A small image classifier, trained from scratch: 36300 steps.
Rows from block 3, named by matrix and row number. Rows with one number belong to one neuron. Each number is 128 + 32 x the weight over its row's rms, rounded and kept within 0 to 255. All counts start at 0. Numbers have three digits each. After the name is the row's rms in percent of the matrix's.
# fc1: MLP up (model.blocks.3.mlp.fc1.weight, 1024x256), inputs 0-42
# fc2: MLP down (model.blocks.3.mlp.fc2.weight, 256x1024, transposed), outputs 0-42
fc1.882 034:128128128151128091128128128128121128128128128092128128128128128128128142208128128128128084128128104150128128128128060128151128154
fc2.882 031:128128128128180128184017159128128128128128128128128128128128128128108128128128128128128128128128128128227128151099128162142128136
fc1.883 058:128128128128164128152134057128128128128128128119128128128171170029056133128128128128138128128184103204128128128128128036128078128
fc2.883 053:128181157128057128137128174147061084128128128057108128128128128128128128128128196031062128174128128156154128075128099216180128128
fc1.884 115:077128124128137107176128128128148128128128128140073128178128078134073173062075098079128128167132128128125145170093103128130128128
fc2.884 114:084133072164093128128140200188117128167128128128128159128128160128113128128034095095083088128115165105128091128128128128128128102
fc1.885 116:176128128068180049193128104164128128150128157180128128147163128109152128127085108106128125128135168156128087128165169128112128077
fc2.885 126:128099128128074093128128144128128170100129121070128033128127172200091128141134145113128102128163049102128142128153153128128128128
fc1.886 037:128128128167128128106214128128128029128047128128128128201128128128084128102128128128090128014128128128128071128128213187128128128
fc2.886 039:128158128128000128128128140128128128128128128128128128128084128128128128128091128116128108128128220128128128073128128128186128128
fc1.887 065:128163128101045066128155128128178128128128128128128255203128086128128206144128122144057128128128128104068128142128128128128128128
fc2.887 050:128128135128161128104128213128128128128121128166128021128128128139128128074128128128128128128128128128128128128128128128128128134
fc1.888 080:128055128128128128128181058128043128151139128128128180128128128177192128172128203128136128152128128150128069076201128128128128128
fc2.888 071:128195128025128184128128144067160128190128128128128133142128101131188190128128071128128141128128128128128167096125128179128094086
fc1.889 106:128128158128255097135148128128070128128128128070128043128128128117128128079128128128128128118106162128177155163128128128128128056
fc2.889 106:133144118136128128092174101128063128177128194128086191162086140128128128091150224126128159161195128098037112128128163099170128128
fc1.890 095:128139128128115123116138128128128114128130128128119105083123128128110146212145128128068128069202128128113128122074128128128128128
fc2.890 116:097166128128128047195081170078128128128117080084128128128103128176128147128128128179128102108076128090128105167057128128101060128
fc1.891 080:128112131128048128128121128154128128128075128084159128142158169128161104128128092128114105087167090128079222154128128128128128128
fc2.891 075:182128128128100128128184118092120152114128170128128119095128069179111129167104128128128124087128115128128135132184098128128128128
fc1.892 056:157128128128128128128128191074128128095108128128111128128128187128128128128029128128128128124128128128107128128174128128128128128
fc2.892 055:128128128128128128128128128111128151128128052128128128128175128128128088128128128128128128128128128162128128128072128128064209128
fc1.893 094:128128128128088028125128128129124154128125187128128101164104198154128133081088083128128037048132128128072160128128100128078128128
fc2.893 085:128128128128128205128128102128200096125157128128188128128043114148128128155170109128128128134128128128128128113132128128191128081
fc1.894 114:128168206119164128152128128128128148128052136138128128128125128128128128076063128128128128128169168128201210143145128103194128128
fc2.894 127:128128128128128136094128128142128128201111128017138128189136133128134136077128098128155139138102074061128128128097128149128128146
fc1.895 121:128128159084128032180128086128128128101211128118128128119142128073143128128126108122059189128128128081128112115127159125128154074
fc2.895 104:089128128120101172146128128128184128128117173081128104128168128203128079128200128103117128190159141097143128175115192148097128140
fc1.896 090:082128128128128098172208128184128082128118128128128140171128128133128181128128128200105128128128128051128094056085128106076205195
fc2.896 086:128128128128086128128128128132158128128112128128132055086080080128128128119128128128055128206128136094128180128203048128122162115
fc1.897 141:157090128128128128146128087135149128128161168092101128091124141120128128132128126128128080086144126128128186201100128200159128128
fc2.897 153:178083128165136128187179120089128128128097140146128111066128128128128128148128128128128128128082083128115159128163205111128200085
fc1.898 100:128167148128128054128128220128094134107176128128090109128128074110144128088191235059128128128128140153128056187128055128128190122
fc2.898 088:066065128080138128128128063209128077171125158143128128128118083172128128128128063113192186188206165128128163128128143128128128162
fc1.899 073:128128128128128128157164128128128128128128079128120128128128128023123128128128112128116128128128128128128128128048128125128128128
fc2.899 070:128128128128193128095155157128128077128077166155128128170185110128128180123220128128128128128128128166128128128128128111112128128
fc1.900 071:128128128128128046128128114128131128126144137128128128128097128072128161083128212180128128081128128159128128128147118128128128078
fc2.900 056:117183174128161128106128128128103213128171114128128128106128128128128128128170128080098160190179128128128128158128178128128156109
fc1.901 092:128128155236128109090128128128128082135088128131128128093170128128128189077199074128150117128151128106128128185197029158112110127
fc2.901 066:173128146128128128128128117128128143128128128106065128182128128128128191075128200128128128128128183157044128128128128128093126124
fc1.902 126:109167100081160172128128128092133107128118124224118104160142191134100128128158129175128128128164198118066128133128128142128128090
fc2.902 140:092128138128130158171096128091159128128128097185176128128148128187204128094107128124095112128040074072089165128157134128128128128
fc1.903 119:144096128166130128128128128128135059087191206128128128221115128128154134098128128107128128122128128118128128128168128128100151128
fc2.903 110:122128166065118140128074128128206128128155148128155071092128128128069117128128128066162205128181128176128128146128128184157243136
fc1.904 087:128128124188086128128145128174128128148128128101192128128208120063200160102128128169128198171128128128128128128144113100128128170
fc2.904 064:128117162128089128145128198128162128224128128133125174128038054179164143128128128128128128128128128065128055160112057128083128128
fc1.905 080:128082128128128141119128204128095109112069128128174128120060128128128165077141195142128128128168128128128128160073101128135128207
fc2.905 075:128142128128128128128128084183157128128128253128128158128128128079105158158128128232128128147157128128128123144128128162035128079
fc1.906 071:128128128128176027188128128128128182215133074128128128128128128154128153128153128128128224171128128128128128128128201098117128202
fc2.906 062:199128128128073128128128106128128128128128128068128128128128138128128128185062128079128128128128128128128128074148128128114128088
fc1.907 054:128128204128091128128065128101128128109128128128128113128128120000128067128174119120128128195128128150128184128128097139086152128
fc2.907 049:123128128128075128135146128217170125128109186124128128128128128128108128128081128084090114128128128071128130128128128128128063128
fc1.908 105:100143236102128102055085128106128128128128128128163128128121118128128128128172185128128128170128155163191128054129164176128170084
fc2.908 092:134084128128128074180128161128031128109128128128123128128160065059146077205128167104128165192128146128128208137128142118125110128
fc1.909 106:083128128116128107082128144132095128149085128129167083086211128128128128114128144128108128024172173128128128128128130118128128106
fc2.909 099:128090088128128134193128128125065128082112199128128152151067113124128128116138047149128128128128128116128116128128061132128128135
fc1.910 081:128210128128162128166128134121128026128089128152128128161128082185117097128128128128157128128128097088128068128090128214128128111
fc2.910 067:128128128128128128128104128200225128128086092128128128128136187221163128169128081094128128128166128128157128128128128128128046128
fc1.911 070:128093124061128101128128166128128100128103057128128062128128128153113164244134113128128128128145128130128094128128128168128128128
fc2.911 070:128128128141147101049128124088128107120194128230128128128128121128128187162193128128104123128128055128128095128128128128128068045
fc1.912 129:128196064095128173164128135102097155136128156128128074128128165085128018128118128130123107128128086170093157128105128128128109128
fc2.912 143:128098128101161106156128128128128128128185101089128128128083154130087172155188128116103116143089128144152202119128064128128128156
fc1.913 076:128128128128115128098128128128128128079144128098128075216128128128128215128137128128128128128128091128137128128128225128128128128
fc2.913 062:128057146120128128152084150128196177128128128128083128128128084128128085122131214128128184128117128128128128188128128128128128128
fc1.914 071:128221128128128128128096049128128174119196067131125112154128128128128140128062128108151157128128128128128128128128128128144095172
fc2.914 068:128150128131128128128200128128128128128125128128128128128128128128033128128128128224090128128173128128082128121128128166128128074
fc1.915 093:128128128118128100128195146038073124128122059218128070152128128149161119128128246086128128133128128128128038088128165128128128176
fc2.915 087:150128127102128128128108128075255128057056128145103128128128101177128077128128128128131182180073128128128128110128128128041128128
fc1.916 045:063128128128090128128128128128176128128128180128128128128128128128128128128128128108128128126128128128128128128128128030046128128
fc2.916 043:128128128138128128128128128195128128128183128128090128128152216128061128128128128128128128128128128128128128128128128128192128128
fc1.917 066:128128167099128128180172126128045082128128128115128128128084128114128121128128128128100128128160128128128163135128128128128128162
fc2.917 058:128230128128128128128128128128154128128128128211128128128126056128069128128197128128019128128128167128128128128128083090095128128
fc1.918 087:110154128180236153128104163128163128128128128099080128128086128128128128102128128128130150128128119128226139128128128128128159132
fc2.918 092:128098128128096078128128128122096128170127128128128128128206103094128128182198128184128128107077128128131128195128128128128108115
fc1.919 139:131160120112128089128160148128118128103176128150128098128151128128128078167128128128072128082128135134128128189131162115128169166
fc2.919 159:107141128148128128064102120128120094125119128128128128062165108150128156128135128188151128136062128158109115120173160049128110085
fc1.920 084:128128128085184128132128128084128128096128128128128128128090128128128128149068104091128194128097128128128128185128128128128149128
fc2.920 070:128128164128234128112128128128158128087186160114144128128128106084128091128128128160128128128128128178199128155128128175128210128
fc1.921 148:159128154128146142100168128140177152135128097128128128041153128125128137128126130144104172093074177109083069118068202128128121128
fc2.921 143:090128101128127171128165172128078098128128128079142128069129128165128161132115128132195128130111114066162141154128164159128097128
fc1.922 087:102128128128116107128193128143128128110058128128131132151167150128128155128115164113128089161070100128128128055187140128185082172
fc2.922 076:128128112128128128179151128179128199125128154094000128128128128128128128170118128104128200083128128121108083071152128128068166128
fc1.923 105:096215137128095105137098128132128128138128165128106114092146092255170128128128132128128128106128128067128128128183148128128128128
fc2.923 100:128073134142179102128161128122139103128128134128135055128118158128128128128128128128086128128229124116128087128128128128141128163
fc1.924 034:084182128065108128128161063128128128128128128145128144079128224128195104128084128128109102128128128182128128128128087115128128182
fc2.924 032:128087190150128128128128187042128162163140093102128128176105176186092099128172117128128139114128128128128075173162104169046151188
fc1.925 110:126135128155128142170128128062128133031128121126128195066128128132113180000128105219128128211144098176128179075124128153116128128
fc2.925 115:128059128128107141128207128128121128076193105120098128206128128134128133128128128128128085128047128048128128128148128128090128128
fc1.926 080:128128037153076128128128128128128128128128104185128128128176128128128128128128103128069128128115121128196128223059231175128132128
fc2.926 080:128128128128128164065119128128128141095128128128128119069128096115128128128148128099160054091092219128164145128210128128128128185
fc1.927 071:128162128128128128167128064128035163134090128128128128128128128217128128070205220082128128128128128128128144171196128128158128098
fc2.927 066:128128128231128134128128128128167039128159128098091176128128152128128128128128128128128128128152128133148128200128110128128128174
fc1.928 049:128058131128128128128128128128130147044128206053118072124128128128128163128077128128128128098128171128128148128128128237191075128
fc2.928 038:066128128063128128071128128128059128128128152128128128128133128128128128169128128128249170128128128128128128068128170128159115128
fc1.929 088:118128104128211128166128128128109128138128128128128128113128188159128128128099128128128106128160136128128128116128128128110128128
fc2.929 083:128128077128128128099128100141154128128128101128114172102156128128128128128131188206083128128128128128085136060128212140128085128
fc1.930 034:176128123196128130128152211097128128128128042128119128128128128128128175128128128044128128128128128159128108128194128128128128128
fc2.930 032:128128143080128128128128128128128128170128128128128128128153093128128139128128092128128111208128128128094128128128128244106128128
fc1.931 108:205128093128185184128194128196128128130128128080192128128097082128159142108068159128128128128128074183128128128128090091128163128
fc2.931 095:128150134128107128128123128128128128128076128112128128128059143053181128146128193093128128128073099128198128075128128128133090114
fc1.932 108:128049128205128101184128128128128128096128080128126128128202099115134128128071043128127128128128128090155128128054193128128128057
fc2.932 107:128128170108128150204128128134128159128208128066128128069202109028180128128128128128135128081128128105128130158151128115150128123
fc1.933 101:138174128128203140128115084119150128109076128107149128168092221128126137128128125128146255128110128128122128128128128128138128117
fc2.933 107:139128128128128126128102128178128128128128138193131041128166095128143223145055128106102128093067128128128085138128162109128128128
fc1.934 110:128146222128128128156084128192128128128128084096121128128125250128128075128128128101128128128128128128037183128128128128195128128
fc2.934 093:128106128164128093128128197091128206140128128160128128128128128178083086128103146183200141092128109128128128128128128128023128128
fc1.935 096:090128109077128110108128128128128128128128079128167147194128143128128128128128128202127128128128191107113128128128128128188128172
fc2.935 089:128128200161128128144128128086128128128128128128128047128128128128128128100128128128128192186128124092129128193053197128171128128
fc1.936 070:128061097167128109144159128051128084110128191128128128128128128128129128128128128118128128128157128128188128070128189055128076128
fc2.936 062:128121128128128128166040087128128128128128128128132175128128128073087175128125101155128059128128128128120128128128135214128131128
fc1.937 059:150128128128128128128128079128128128128128128128073166128128128128152097201128128137128128175128128128128128128128128128253188128
fc2.937 052:128128192128128128128128203234128128128243143128113128128128128128131128128128128128128128128128128031121128128129128221128141172
fc1.938 040:128128128128113128128128153142128128066050128040128128151101128128255128128128128181128128191128206128128191128128152128128237096
fc2.938 034:128128128128128128128128062128138000237128173060128108128128128128137125128128087128128128128128128128076128128201128128128128128
fc1.939 115:127203128099111120074152128128128110162182128056128051111139130110212148069080185128172088128159170114134128096142119206143114128
fc2.939 117:128083132128180159150128128109061128128128076188099128128128128035044140150128128128128128128134128075128137087098128128128108128
fc1.940 091:128201128128126128128128163128173128121128244128115101128128128128061128137128128102128080136123202128128146128124128086128058128
fc2.940 097:128121165143127128128133128128068136128149128128098093202172128128146128131128128128031171055111128076128180124128128144185101128
fc1.941 069:128128107128157128160129128048128116027082128094128148128199128128164128084128093120128152128128128087128128104128128239008128128
fc2.941 054:151162128128128128134128128128173115181128128155089128128146128128128056209128128070128128133128141128128128128132128128128186075
fc1.942 068:128128128128128128128129128128128057128060166128128106128128128128128128128128128106128128128128128212211128061149114128128115058
fc2.942 061:128128128097110181091128038128128182128131128128051128159139128128128168128099128128128128128039124187089128104134128128128136099
fc1.943 058:128128170084062128128100128152128185128128171161092170089192128164128128128128128128039128136128128128128177168128128128128151165
fc2.943 053:091128128096061128188128145128128128128127180128128128157183128172121188086128081128128128128128128166077128128255128141128128128
fc1.944 085:128128128128093132128128159128128147093128140100128128163128084128010171115125164128128169159128112128115128159178128035128128179
fc2.944 071:217095173128128128128128128128068128183106128142128128150115125128128128168128141216128128128128128128214128191128128174098128080
fc1.945 119:128114092202144128171128151128128128189128120053128140123128128092128192129100157128128057061153086096147128096128128174128158128
fc2.945 131:128128130128070081128090097128128128128198168089185159128060128128082148183128128153182147147128140128128128128169128086128128109
fc1.946 089:116128128128086154128128128118128105126200128200169128094159103128128062128128219108146152128128128049128128128128128124128116128
fc2.946 088:131128128128117107128128098085103137128128148156071128157112089128152128155128128190216128169128161128128128128128191128128148128
fc1.947 117:128128128128000128128128128086128128128128128167128176128112096132128089128128140091128105128128077126128128135088170128128128093
fc2.947 120:133128086145128128128128128143098108076128157128130163154128128128180191128128128119128138128212128173128101128071164128128128128
fc1.948 126:190128149143101193104128128128143063077188128128128128128081249153139128061105164128089145128128125163128128150073164153128118128
fc2.948 136:114128140148128170128098128081128128128099150128128099131112128068128081128197128136128153094151120097149148087128128090169177114
fc1.949 114:083128087118178154115128087128093140128128128125109061028128130034141116128128059115128188124196196138128018128128128128128128128
fc2.949 119:201093128096152128128176128128117146128128128109094129128128088181128160128056176128173128197128128128128128092135143128128082128
fc1.950 106:094137177170116030207201128128128128128128165128094091067062128128097116128128209241084151199144128124128128162148179064128128128
fc2.950 095:135110128077128194128079163128128207128128128167128128128128128068128128113128128128036128107192128128187128128132128102092156173
fc1.951 131:128069128140054227128128100105128128128128128155091217208128194128084165128111152102040086128128140128107099155085106106119128122
fc2.951 152:159128128141128161060128128128075179116128128138067108128076130110134128128128136128179128128060188148150124128139128157128082189
fc1.952 097:128245128128151128178162128128098128128143128128128165129128128128128128128128146172072128217128147080128190241128103083128124120
fc2.952 100:126128070128128128128098081131128128064105115128128132086128136079165121119128101099186128128154183128160121074119128115128128128
fc1.953 119:128128128128146220128120128098140148128078086128128128145128105128203128128128084112129128128128128128128128128128069124076101128
fc2.953 114:213129128104128209057086161121082107149128128210128159177128128128128184128128128178128044095128170128128105128212112131128128053
fc1.954 104:156100211182100184128128090056128128141163094128102077003128070128128128063128128128128118128152128128223128128057087128158092162
fc2.954 106:128128101151128034103156128144111128128161128109148127128116128145103084128128128128206128101128128130128128128224128157096107096
fc1.955 113:128128128163007128128151128109128074128147128128128161101126154113253188102128136128098128128128128128128045045128128128176128086
fc2.955 120:128128128128128128129128097128128128134153138154128128128128128134181102097143128128128128128128115142134128024128169208128125128
fc1.956 072:128157128128148128094191128104128128128154128009128128128159128128113062128128128128130128128121093222168088128128110127177128128
fc2.956 074:128128082128182130128084086128128128128086073128091220144128122124200128128124119128128128101128128161128128221128128021172128098
fc1.957 101:087186166106042128101128128128110128154098128232128128192128128128128152128128128128128044128128128150128128106070128128150128155
fc2.957 115:072065128128141136182109128211132112128083128128201128170196128128128108133159128128136128128128065209064128128143169117170128178
fc1.958 051:124128128128128128128128071128128128128128128128128128128128128193128128078128128128128128128089128128180128128127128214197128128
fc2.958 051:128072128128128128128128182196128128128128128128128128032046128128128128144103128128179128128128128128141150128128084055128188186
fc1.959 082:128128128128167128128141112174154128128036149128128073098167128078117128128128090128153078092023128128167128176128140067128128128
fc2.959 070:128109128128128128163128108029106161180175128128128181122150128128062128128137129128128128128165060128139115170035128128117128128
fc1.960 091:097164128128064128141128128153128134128198128128148128128084055128152077128093174128128128128115118128149190128219065091128128186
fc2.960 081:128104138171128174044098128090128173159139128128176162128196128128040128182128132128128128128128128128128111087106128137128195124
fc1.961 091:134128033128105128128098109128095089004128193169057166128106194102158128155128128066140128128059128185076177169128128128128128139
fc2.961 084:113128124128188103099128122128128128068154060138128128088128129156128177115073128128128128128141060071190167128128091128124064128
fc1.962 125:106214128153128128128177128128127128128057152128128108090159128120128140128128128122130128208159164144128113158133129160060115154
fc2.962 122:128109009128128166154120101128128128128128128199150142128128128154128121104101112155065128129123128137137102145102046128128128064
fc1.963 054:128128128164163128128066128051118206124128166128128128128128128097128074128165128128094145128128128157101128128128128128158134128
fc2.963 051:128212197128197128128128128128128128088159128128128128148176128128128128128128128128128128128143128128046094128171128128128072128
fc1.964 093:133122128175128128128128128133128128128128218166133128128128128128171142128128128126090192128092183143128128128128128161126128091
fc2.964 091:128201081069151128134128128207151061102128102128111131128128167128128115106128128128128128178109160128063153156022083075195128138
fc1.965 100:124128128023128161128128162128128128136105128128143128128128128128128128062128083114128096128128128096128128128128128163128176155
fc2.965 100:053128098126128128138143100128139194128128128128203128046128128144128128128148108128098221128053056121128128117128128132052105152
fc1.966 113:128128128174128116140160128163076128128161196128128145128128149095128209128128128057119128164149102089128128092128082089128164128
fc2.966 099:109032128128128128183128128128128128106128128108230073109189128128136128085126128148079128128128088115010148128128128179139214128
fc1.967 056:128066150139128159109128131111128128128128128100128131128128179164128128087128128128128114128128128128128128128199128128106128255
fc2.967 049:128165128128067128128085128128128128120177128128128128176128085128128128128128128132128186128128128048128064128128128128128132128
fc1.968 101:128128128128128090026145128096128128137174188128128128128172128094102144159022154128128100072086160128128128116128145078140115136
fc2.968 092:128175122058156145128128128027128128132094086176170128128128128088058128127128130128128154115211128137125166128128128128128149128
fc1.969 134:128222179123128134128156123096121128135128158128059100144178194103128074121128128094176128128128199067128133128128151128109134128
fc2.969 171:099128128128063135128108112157128193146128178164108086146107141126164127149128159079197136128128128128180128128135186063102159128
fc1.970 066:101174128128128128158081128128129128128128004136128128128115092128066128128067159128128114128143128108128154099094150068186128128
fc2.970 067:128155117076087206128020128072152182087104121166119128091144128128201176199082128059144128128148128115135128128113128144128128128
fc1.971 108:128155096128128128119174191128128131128128128055128093151128128085128128128128145128128126051128181128128100154169074128195128104
fc2.971 102:128128128132084063128128128128128161171128125202128128066092139106128081061070202188128202155084128128128153133109150148078100128
fc1.972 115:128227180138128134117199132128086128128069105128128128094080088012156128123128081128095128128128193213128128150128167128054151136
fc2.972 125:125128102128113175128091121128128126184111128128128131180128177135080100098128128086178128128028128171128138128104152128055172128
fc1.973 113:128128108146128206128128160128086179128128128150128084158128076128160133098121146096155128128172128128128128171128090128128066128
fc2.973 105:128128196107183128100127128144128128128128121070128128203094128163123128138128090103136079128128164153128113172128121143128128096
fc1.974 136:090128140128158128113167071181142178117058097149153177128164147128128128089076199163128127126128094061128128183146148162128077141
fc2.974 148:128128105173128174046128086162105179102128144128128121165128128128094134098110128128063128128164128106128128063094136104128157128
fc1.975 114:128128147128128128105128157157128152128128036128128076128154128087128128128128128128128140128128128153100255128128179140173159089
fc2.975 117:128128128128128076180128174099175154076165074147128146186143128128128131151136128128126128128146128036128128089128111128128128092
fc1.976 070:165209128185128073096167083128083116105128149128141176128128132128128071140128196128120124128128145128128128107140169091128128101
fc2.976 058:128128128118128128154128211090128128128191068128132180141126070128128182128110098153173128177203128150128128128071083062105128101
fc1.977 073:128128128128108030128128198086128128128216128049128134128128128085128128128095128184128128148193128128128128152128128128128172057
fc2.977 060:128107128128128171129128128195128077187174056128128128187082128170128128128150128165128082128087128192128175128117206128128113128
fc1.978 084:005128100128128128113083128179168144089128113128142128086125128128128180128103128114128109128061128128210128128128128089128141039
fc2.978 084:142128127128128128128128059075128129121128104128128125156138068148128128128128112152128128128216128217135128221093128128121087128
fc1.979 037:042128168128088130128128128128175128142117128139175128128128128128128128095128128128128128161128133131128250118128128128128128128
fc2.979 036:156128128207128128128128128128140128109128148128107128128084128185128128128128128128128146128128132128128128128128057128128106128
fc1.980 105:126128128170128099128125191128158128128058130128128082128135093125128129128128135189128087128128094128128128068128128128064115155
fc2.980 096:128081091036128128128109128128128128128128128128141084128128128128135111128128128102120128128128128010084128128128128128128093067
fc1.981 114:162128230128123128128081125130178219124097040128135128179128102093128128128128106128128089092216128093128183128128096128159128114
fc2.981 114:177095128068223132083097171128128092128052140128068128163085128120023128128128065082128128128128128079171128128128128170128128128
fc1.982 057:126128180128101067128166128048128128128128063128144046129128102128130078128128128171038226104128173128128137154128128152171128163
fc2.982 053:128128128128090099128098170189128131128108132162128138128128128074128128128074128128128128128109095119128110128128067128081161128
fc1.983 083:128089128057105183102128111128128128128128156128128128131128150128164128101128128073128137150161153128116128119057194142236130064
fc2.983 067:161169157165128128128229128128128134128054128128180128128128128139128082097128128170112128093128138128070113128128128128128153186
fc1.984 078:128116132128146061161128128123054128031191128128180085161228128128192128145128190128167241204128128128128128126198128128012137128
fc2.984 064:128070128128110128128128176128151128128128128128159128204128121128128128128128128128012128215128128128128161189128128128119128029
fc1.985 095:179128128128128096128128128143128128128118128128128175143128128128128128128128128128128128128146128128111084128139128144128128128
fc2.985 084:128020128104082128128128128050128128128128121095128240128165112092146128100180167128062150139128128128153128107128130121093133095
fc1.986 107:084128160128128128128149212128128065128165128128162081128128128088129042128128217128049128170113128121128128128174128153060128144
fc2.986 100:128128128128128128182081077149128149128128128117128110128135128128095128170128087094067128128128128128128136125128164199128128182
fc1.987 105:139128074128128128170150128128145058067128171160079135080102128128128145088145207096128128183095155128236128128128128128132130157
fc2.987 100:152105128128071128104128128128128184065169094128153077165128054158128128174128128128128128166128079130080128128128119128137185128
fc1.988 041:128105095128128128128128128128158128128096058128128128128171153074128065128099110088085128073128128086079128187128128128128128128
fc2.988 035:084128147128128128128179128166107055128128128128081085240092054192132162128143153172128128128128194128096128128128128046128128160
fc1.989 086:128100163123128128091191128128205128121042128082128116128128128163056117128162128128128111128092164059128189099128128142122198095
fc2.989 082:113204128128128128128069078128208128128128136076128128128128118128128128117128128128128128128133071128121122128129174128128147128
fc1.990 070:199128128119128111128128025128088149090078126110122129128128199128074128120088206122101128029128128128078078128077104128128128144
fc2.990 057:092128128089080060091128128175218148128128180098128145127061153128141091128128131133128130108102128035097128128148128128163122128
fc1.991 079:128025128128128128128232108168128181128128091130128098128128128133128128128089203127028128101128111128128100128067101128128128128
fc2.991 080:128221128128128128128157128041128128128128172128128084103128128128128077128128128128128159128128128128128093128198128080077128103
fc1.992 080:128128130100085128128147128160128128128064252128170128125128128080107084128128140128081128128082128128153128128033165128159128128
fc2.992 066:128116128128128194128128162128128162128128128128128125140128128128128128186128175085198128168181128128112089111128128128122128141
fc1.993 103:169152128156145114204080128207128202128195059128107128072128128128128128128173128128124112107180154128127128128128087128128013155
fc2.993 089:128214128128128128150196128128128149159128149155128128119073128161150177111128128128128213062159123128206128128073224128120128128
fc1.994 117:116128086113076128093128094128040128128141128128128145076073128128185139141080154124128115128128128128131141066092162202128183128
fc2.994 120:128128174128128127136128077125128128044128131134128156092135128128128135116165088093178195128148128139087128119128182155157128128
fc1.995 025:128225128128039128133128128128128128128157128165128128128128074128128128158128128128128233116205128128128014128128128128118071128
fc2.995 022:128128128128128128128180128128128022190128118128128073128000128128128128128152052174128128128128128128128128128128128128128128128
fc1.996 068:128204128162059128174123128128128110128128128128185128128128128022116125156117178128128128128128128094140128206140064128128128128
fc2.996 067:128128128128128128121051128159128076128128073128128128128111170194128220128076128128128090128016128128175128177082128181046128106
fc1.997 145:128098100136130128140137128105128128128103164128115097085174128044128128156119128128128093128136077128128130128128128187193128133
fc2.997 152:131131133128079128093065101139151129128128128128110116128128107128128143128158128128093100130130144138135128252128128128041128128
fc1.998 132:045059156128128160128128072110081130128063122152128082106128084177128128077128072142128128128128128143211128099128145148120146152
fc2.998 144:128128128174122064128098098078128128123198048159128128128207123128058128061128209128170183124044185128128181164124059135128127128
fc1.999 100:147128128128153128128128161156128128154128128128128128090107189078160128150159066115074189128038173083128126128128128097153117128
fc2.999 091:130139128087128128128128128128109201128134128128128204128128185151160128128090128128128118116128050127175128128128179128059202042
fc1.1000 020:128000128000128128128128128128128128128147226112128128128128128055128128128128128128128128128186034128128128189128128128128128128
fc2.1000 024:128128128128128128128128128225128128128128128127128128128128128128128128128128128140128128128070128128128128128056128128128128213
fc1.1001 106:151166128103128094144070117126199118071128128128207145128128128103149027128069191168128114128128179128130128086142116105161128232
fc2.1001 085:128067117128160128156107153072128165128128128184128169092106091181088169180174105179128128134192088164100128145062202134068118189
fc1.1002 071:175054128234128128128128157179128153128128128128128058231128102053119128128115212128128057128128033081128054208128200198117127128
fc2.1002 074:041113144128127128128054036128128128128065136103142128096144109128128128128128142128161128128151169128128128180128128128128141184
fc1.1003 139:109128113128166136148156047128082139128192058172184101162172203146128128128122128038128128128147170098085128197146128128128128128
fc2.1003 173:141128184128075128142085152162195128127107106128128115128099092068128128128116114097128101068110131105128162193128062047080067128
fc1.1004 103:128128128128128128128179128128096128157128238128128128066128128143128128107128106128127189128175128155111128158128128128128224128
fc2.1004 125:128106128128128066128128152213138128074128110096181123236131128128099190174070159128128128145128153128128154128128128099148100157
fc1.1005 151:093082128164128128069169146128135119128103128159137100128179128128128145089128078098128128047128128128128203089154128128128198128
fc2.1005 138:108142091128084090092151054128128153091128152079060128148128100175128128092037153165109128131128128128155128128128114128147110119
fc1.1006 168:099115093097128128096128128078129192156128076119129128128170128128128107128057032123128128149124128109116128136130055123142130128
fc2.1006 177:128164084186113170128128132128128076128128163128128128084128128087081128078146125130137134128128031143163128052167129187089128058
fc1.1007 105:065128128088128162128198128128135128174045162128099131180128128128128128143128128128065128128128123085121128128128128153183115128
fc2.1007 092:067121091128086058128128150075128157072128128128128128054079132113135128150128128140138128145045128141128069128128128255106170128
fc1.1008 059:128128128128128128128093131066128128205128093128128128128128128102128128128107128128128128128189032101128128212128128160128128159
fc2.1008 059:099134178128128128128128128128128128128128128128128128128128128128128128106128079128165128099128172128106128189128128128128061128
fc1.1009 107:169128148128128128099128118128060128102128128047142166128128128128174133008128135165128128156128128128128112128205117170128128097
fc2.1009 095:128128132128128128185128128128128079091045128148086135084128071128128128202128128128128128128128128150089128128111128128194123114
fc1.1010 115:128123128146128130133090101128116119112128128128146167143073091116128128128098128128128128154135128164201157128045128154070131128
fc2.1010 111:093128205128128128128128128139066128128159073199062064095198191128144102145128084104128111128128128128096092128132084202128106128
fc1.1011 055:128077128128128128128128128148128128116130128043128128060128129014128128128107128146128128128128128113126128128071114128128074128
fc2.1011 055:128149128128128128128173128128160128128128128039128118065128099128142128128065128128128128128128128128083137128116128128183128130
fc1.1012 130:153128142128163092128128160128139143134128129084128128129141157128128128128060102071128225151085069144128099128053128124177112097
fc2.1012 130:128108157173128191128128190032129133142157128129128128103128041128117081133128128128187128139128125128128149128186102128117080128
fc1.1013 154:128084128128127128115128148128106146214129137135128128128150156128128062053128128179109103128128128094117128128048128206116175178
fc2.1013 152:099175118079128124182128127093128166128135124185125163147075128163165148145096141118128048128128187098128111128128165106182121128
fc1.1014 068:128128128117128128128161128094128128179128062128128049128128097037127128128100167113128128136128128128128128153128181128191223159
fc2.1014 069:128128128146128087128143035128128120128026128128128128128178096128134128128177128192105115128144128128128128031128128128128144128
fc1.1015 120:128128057189049128128128128128128128128096128078078096102126128115054098128128128128128157128128130073128128105085167116136062128
fc2.1015 132:128234128101143065170083190069116128128128155128128201123129128103120113128128174128083130207128128146146128128128128100091097128
fc1.1016 139:099128167128128128122128089128128056116128188128154156128160134149228128169128128121076097121126128084102087128128072128106128128
fc2.1016 137:128144158090106183121199128128147173152093104128178199158130187137199074128128178128128177092153179128058137128128176143068058159
fc1.1017 113:172157128128153142081128169128128230128128165106125128153148202128151186128128117071114056128128128128169128134142138106128188098
fc2.1017 110:133128126128086128128128172199128128128128078190128143124109128128128200128050128128168128128128128146128122128149127128116128128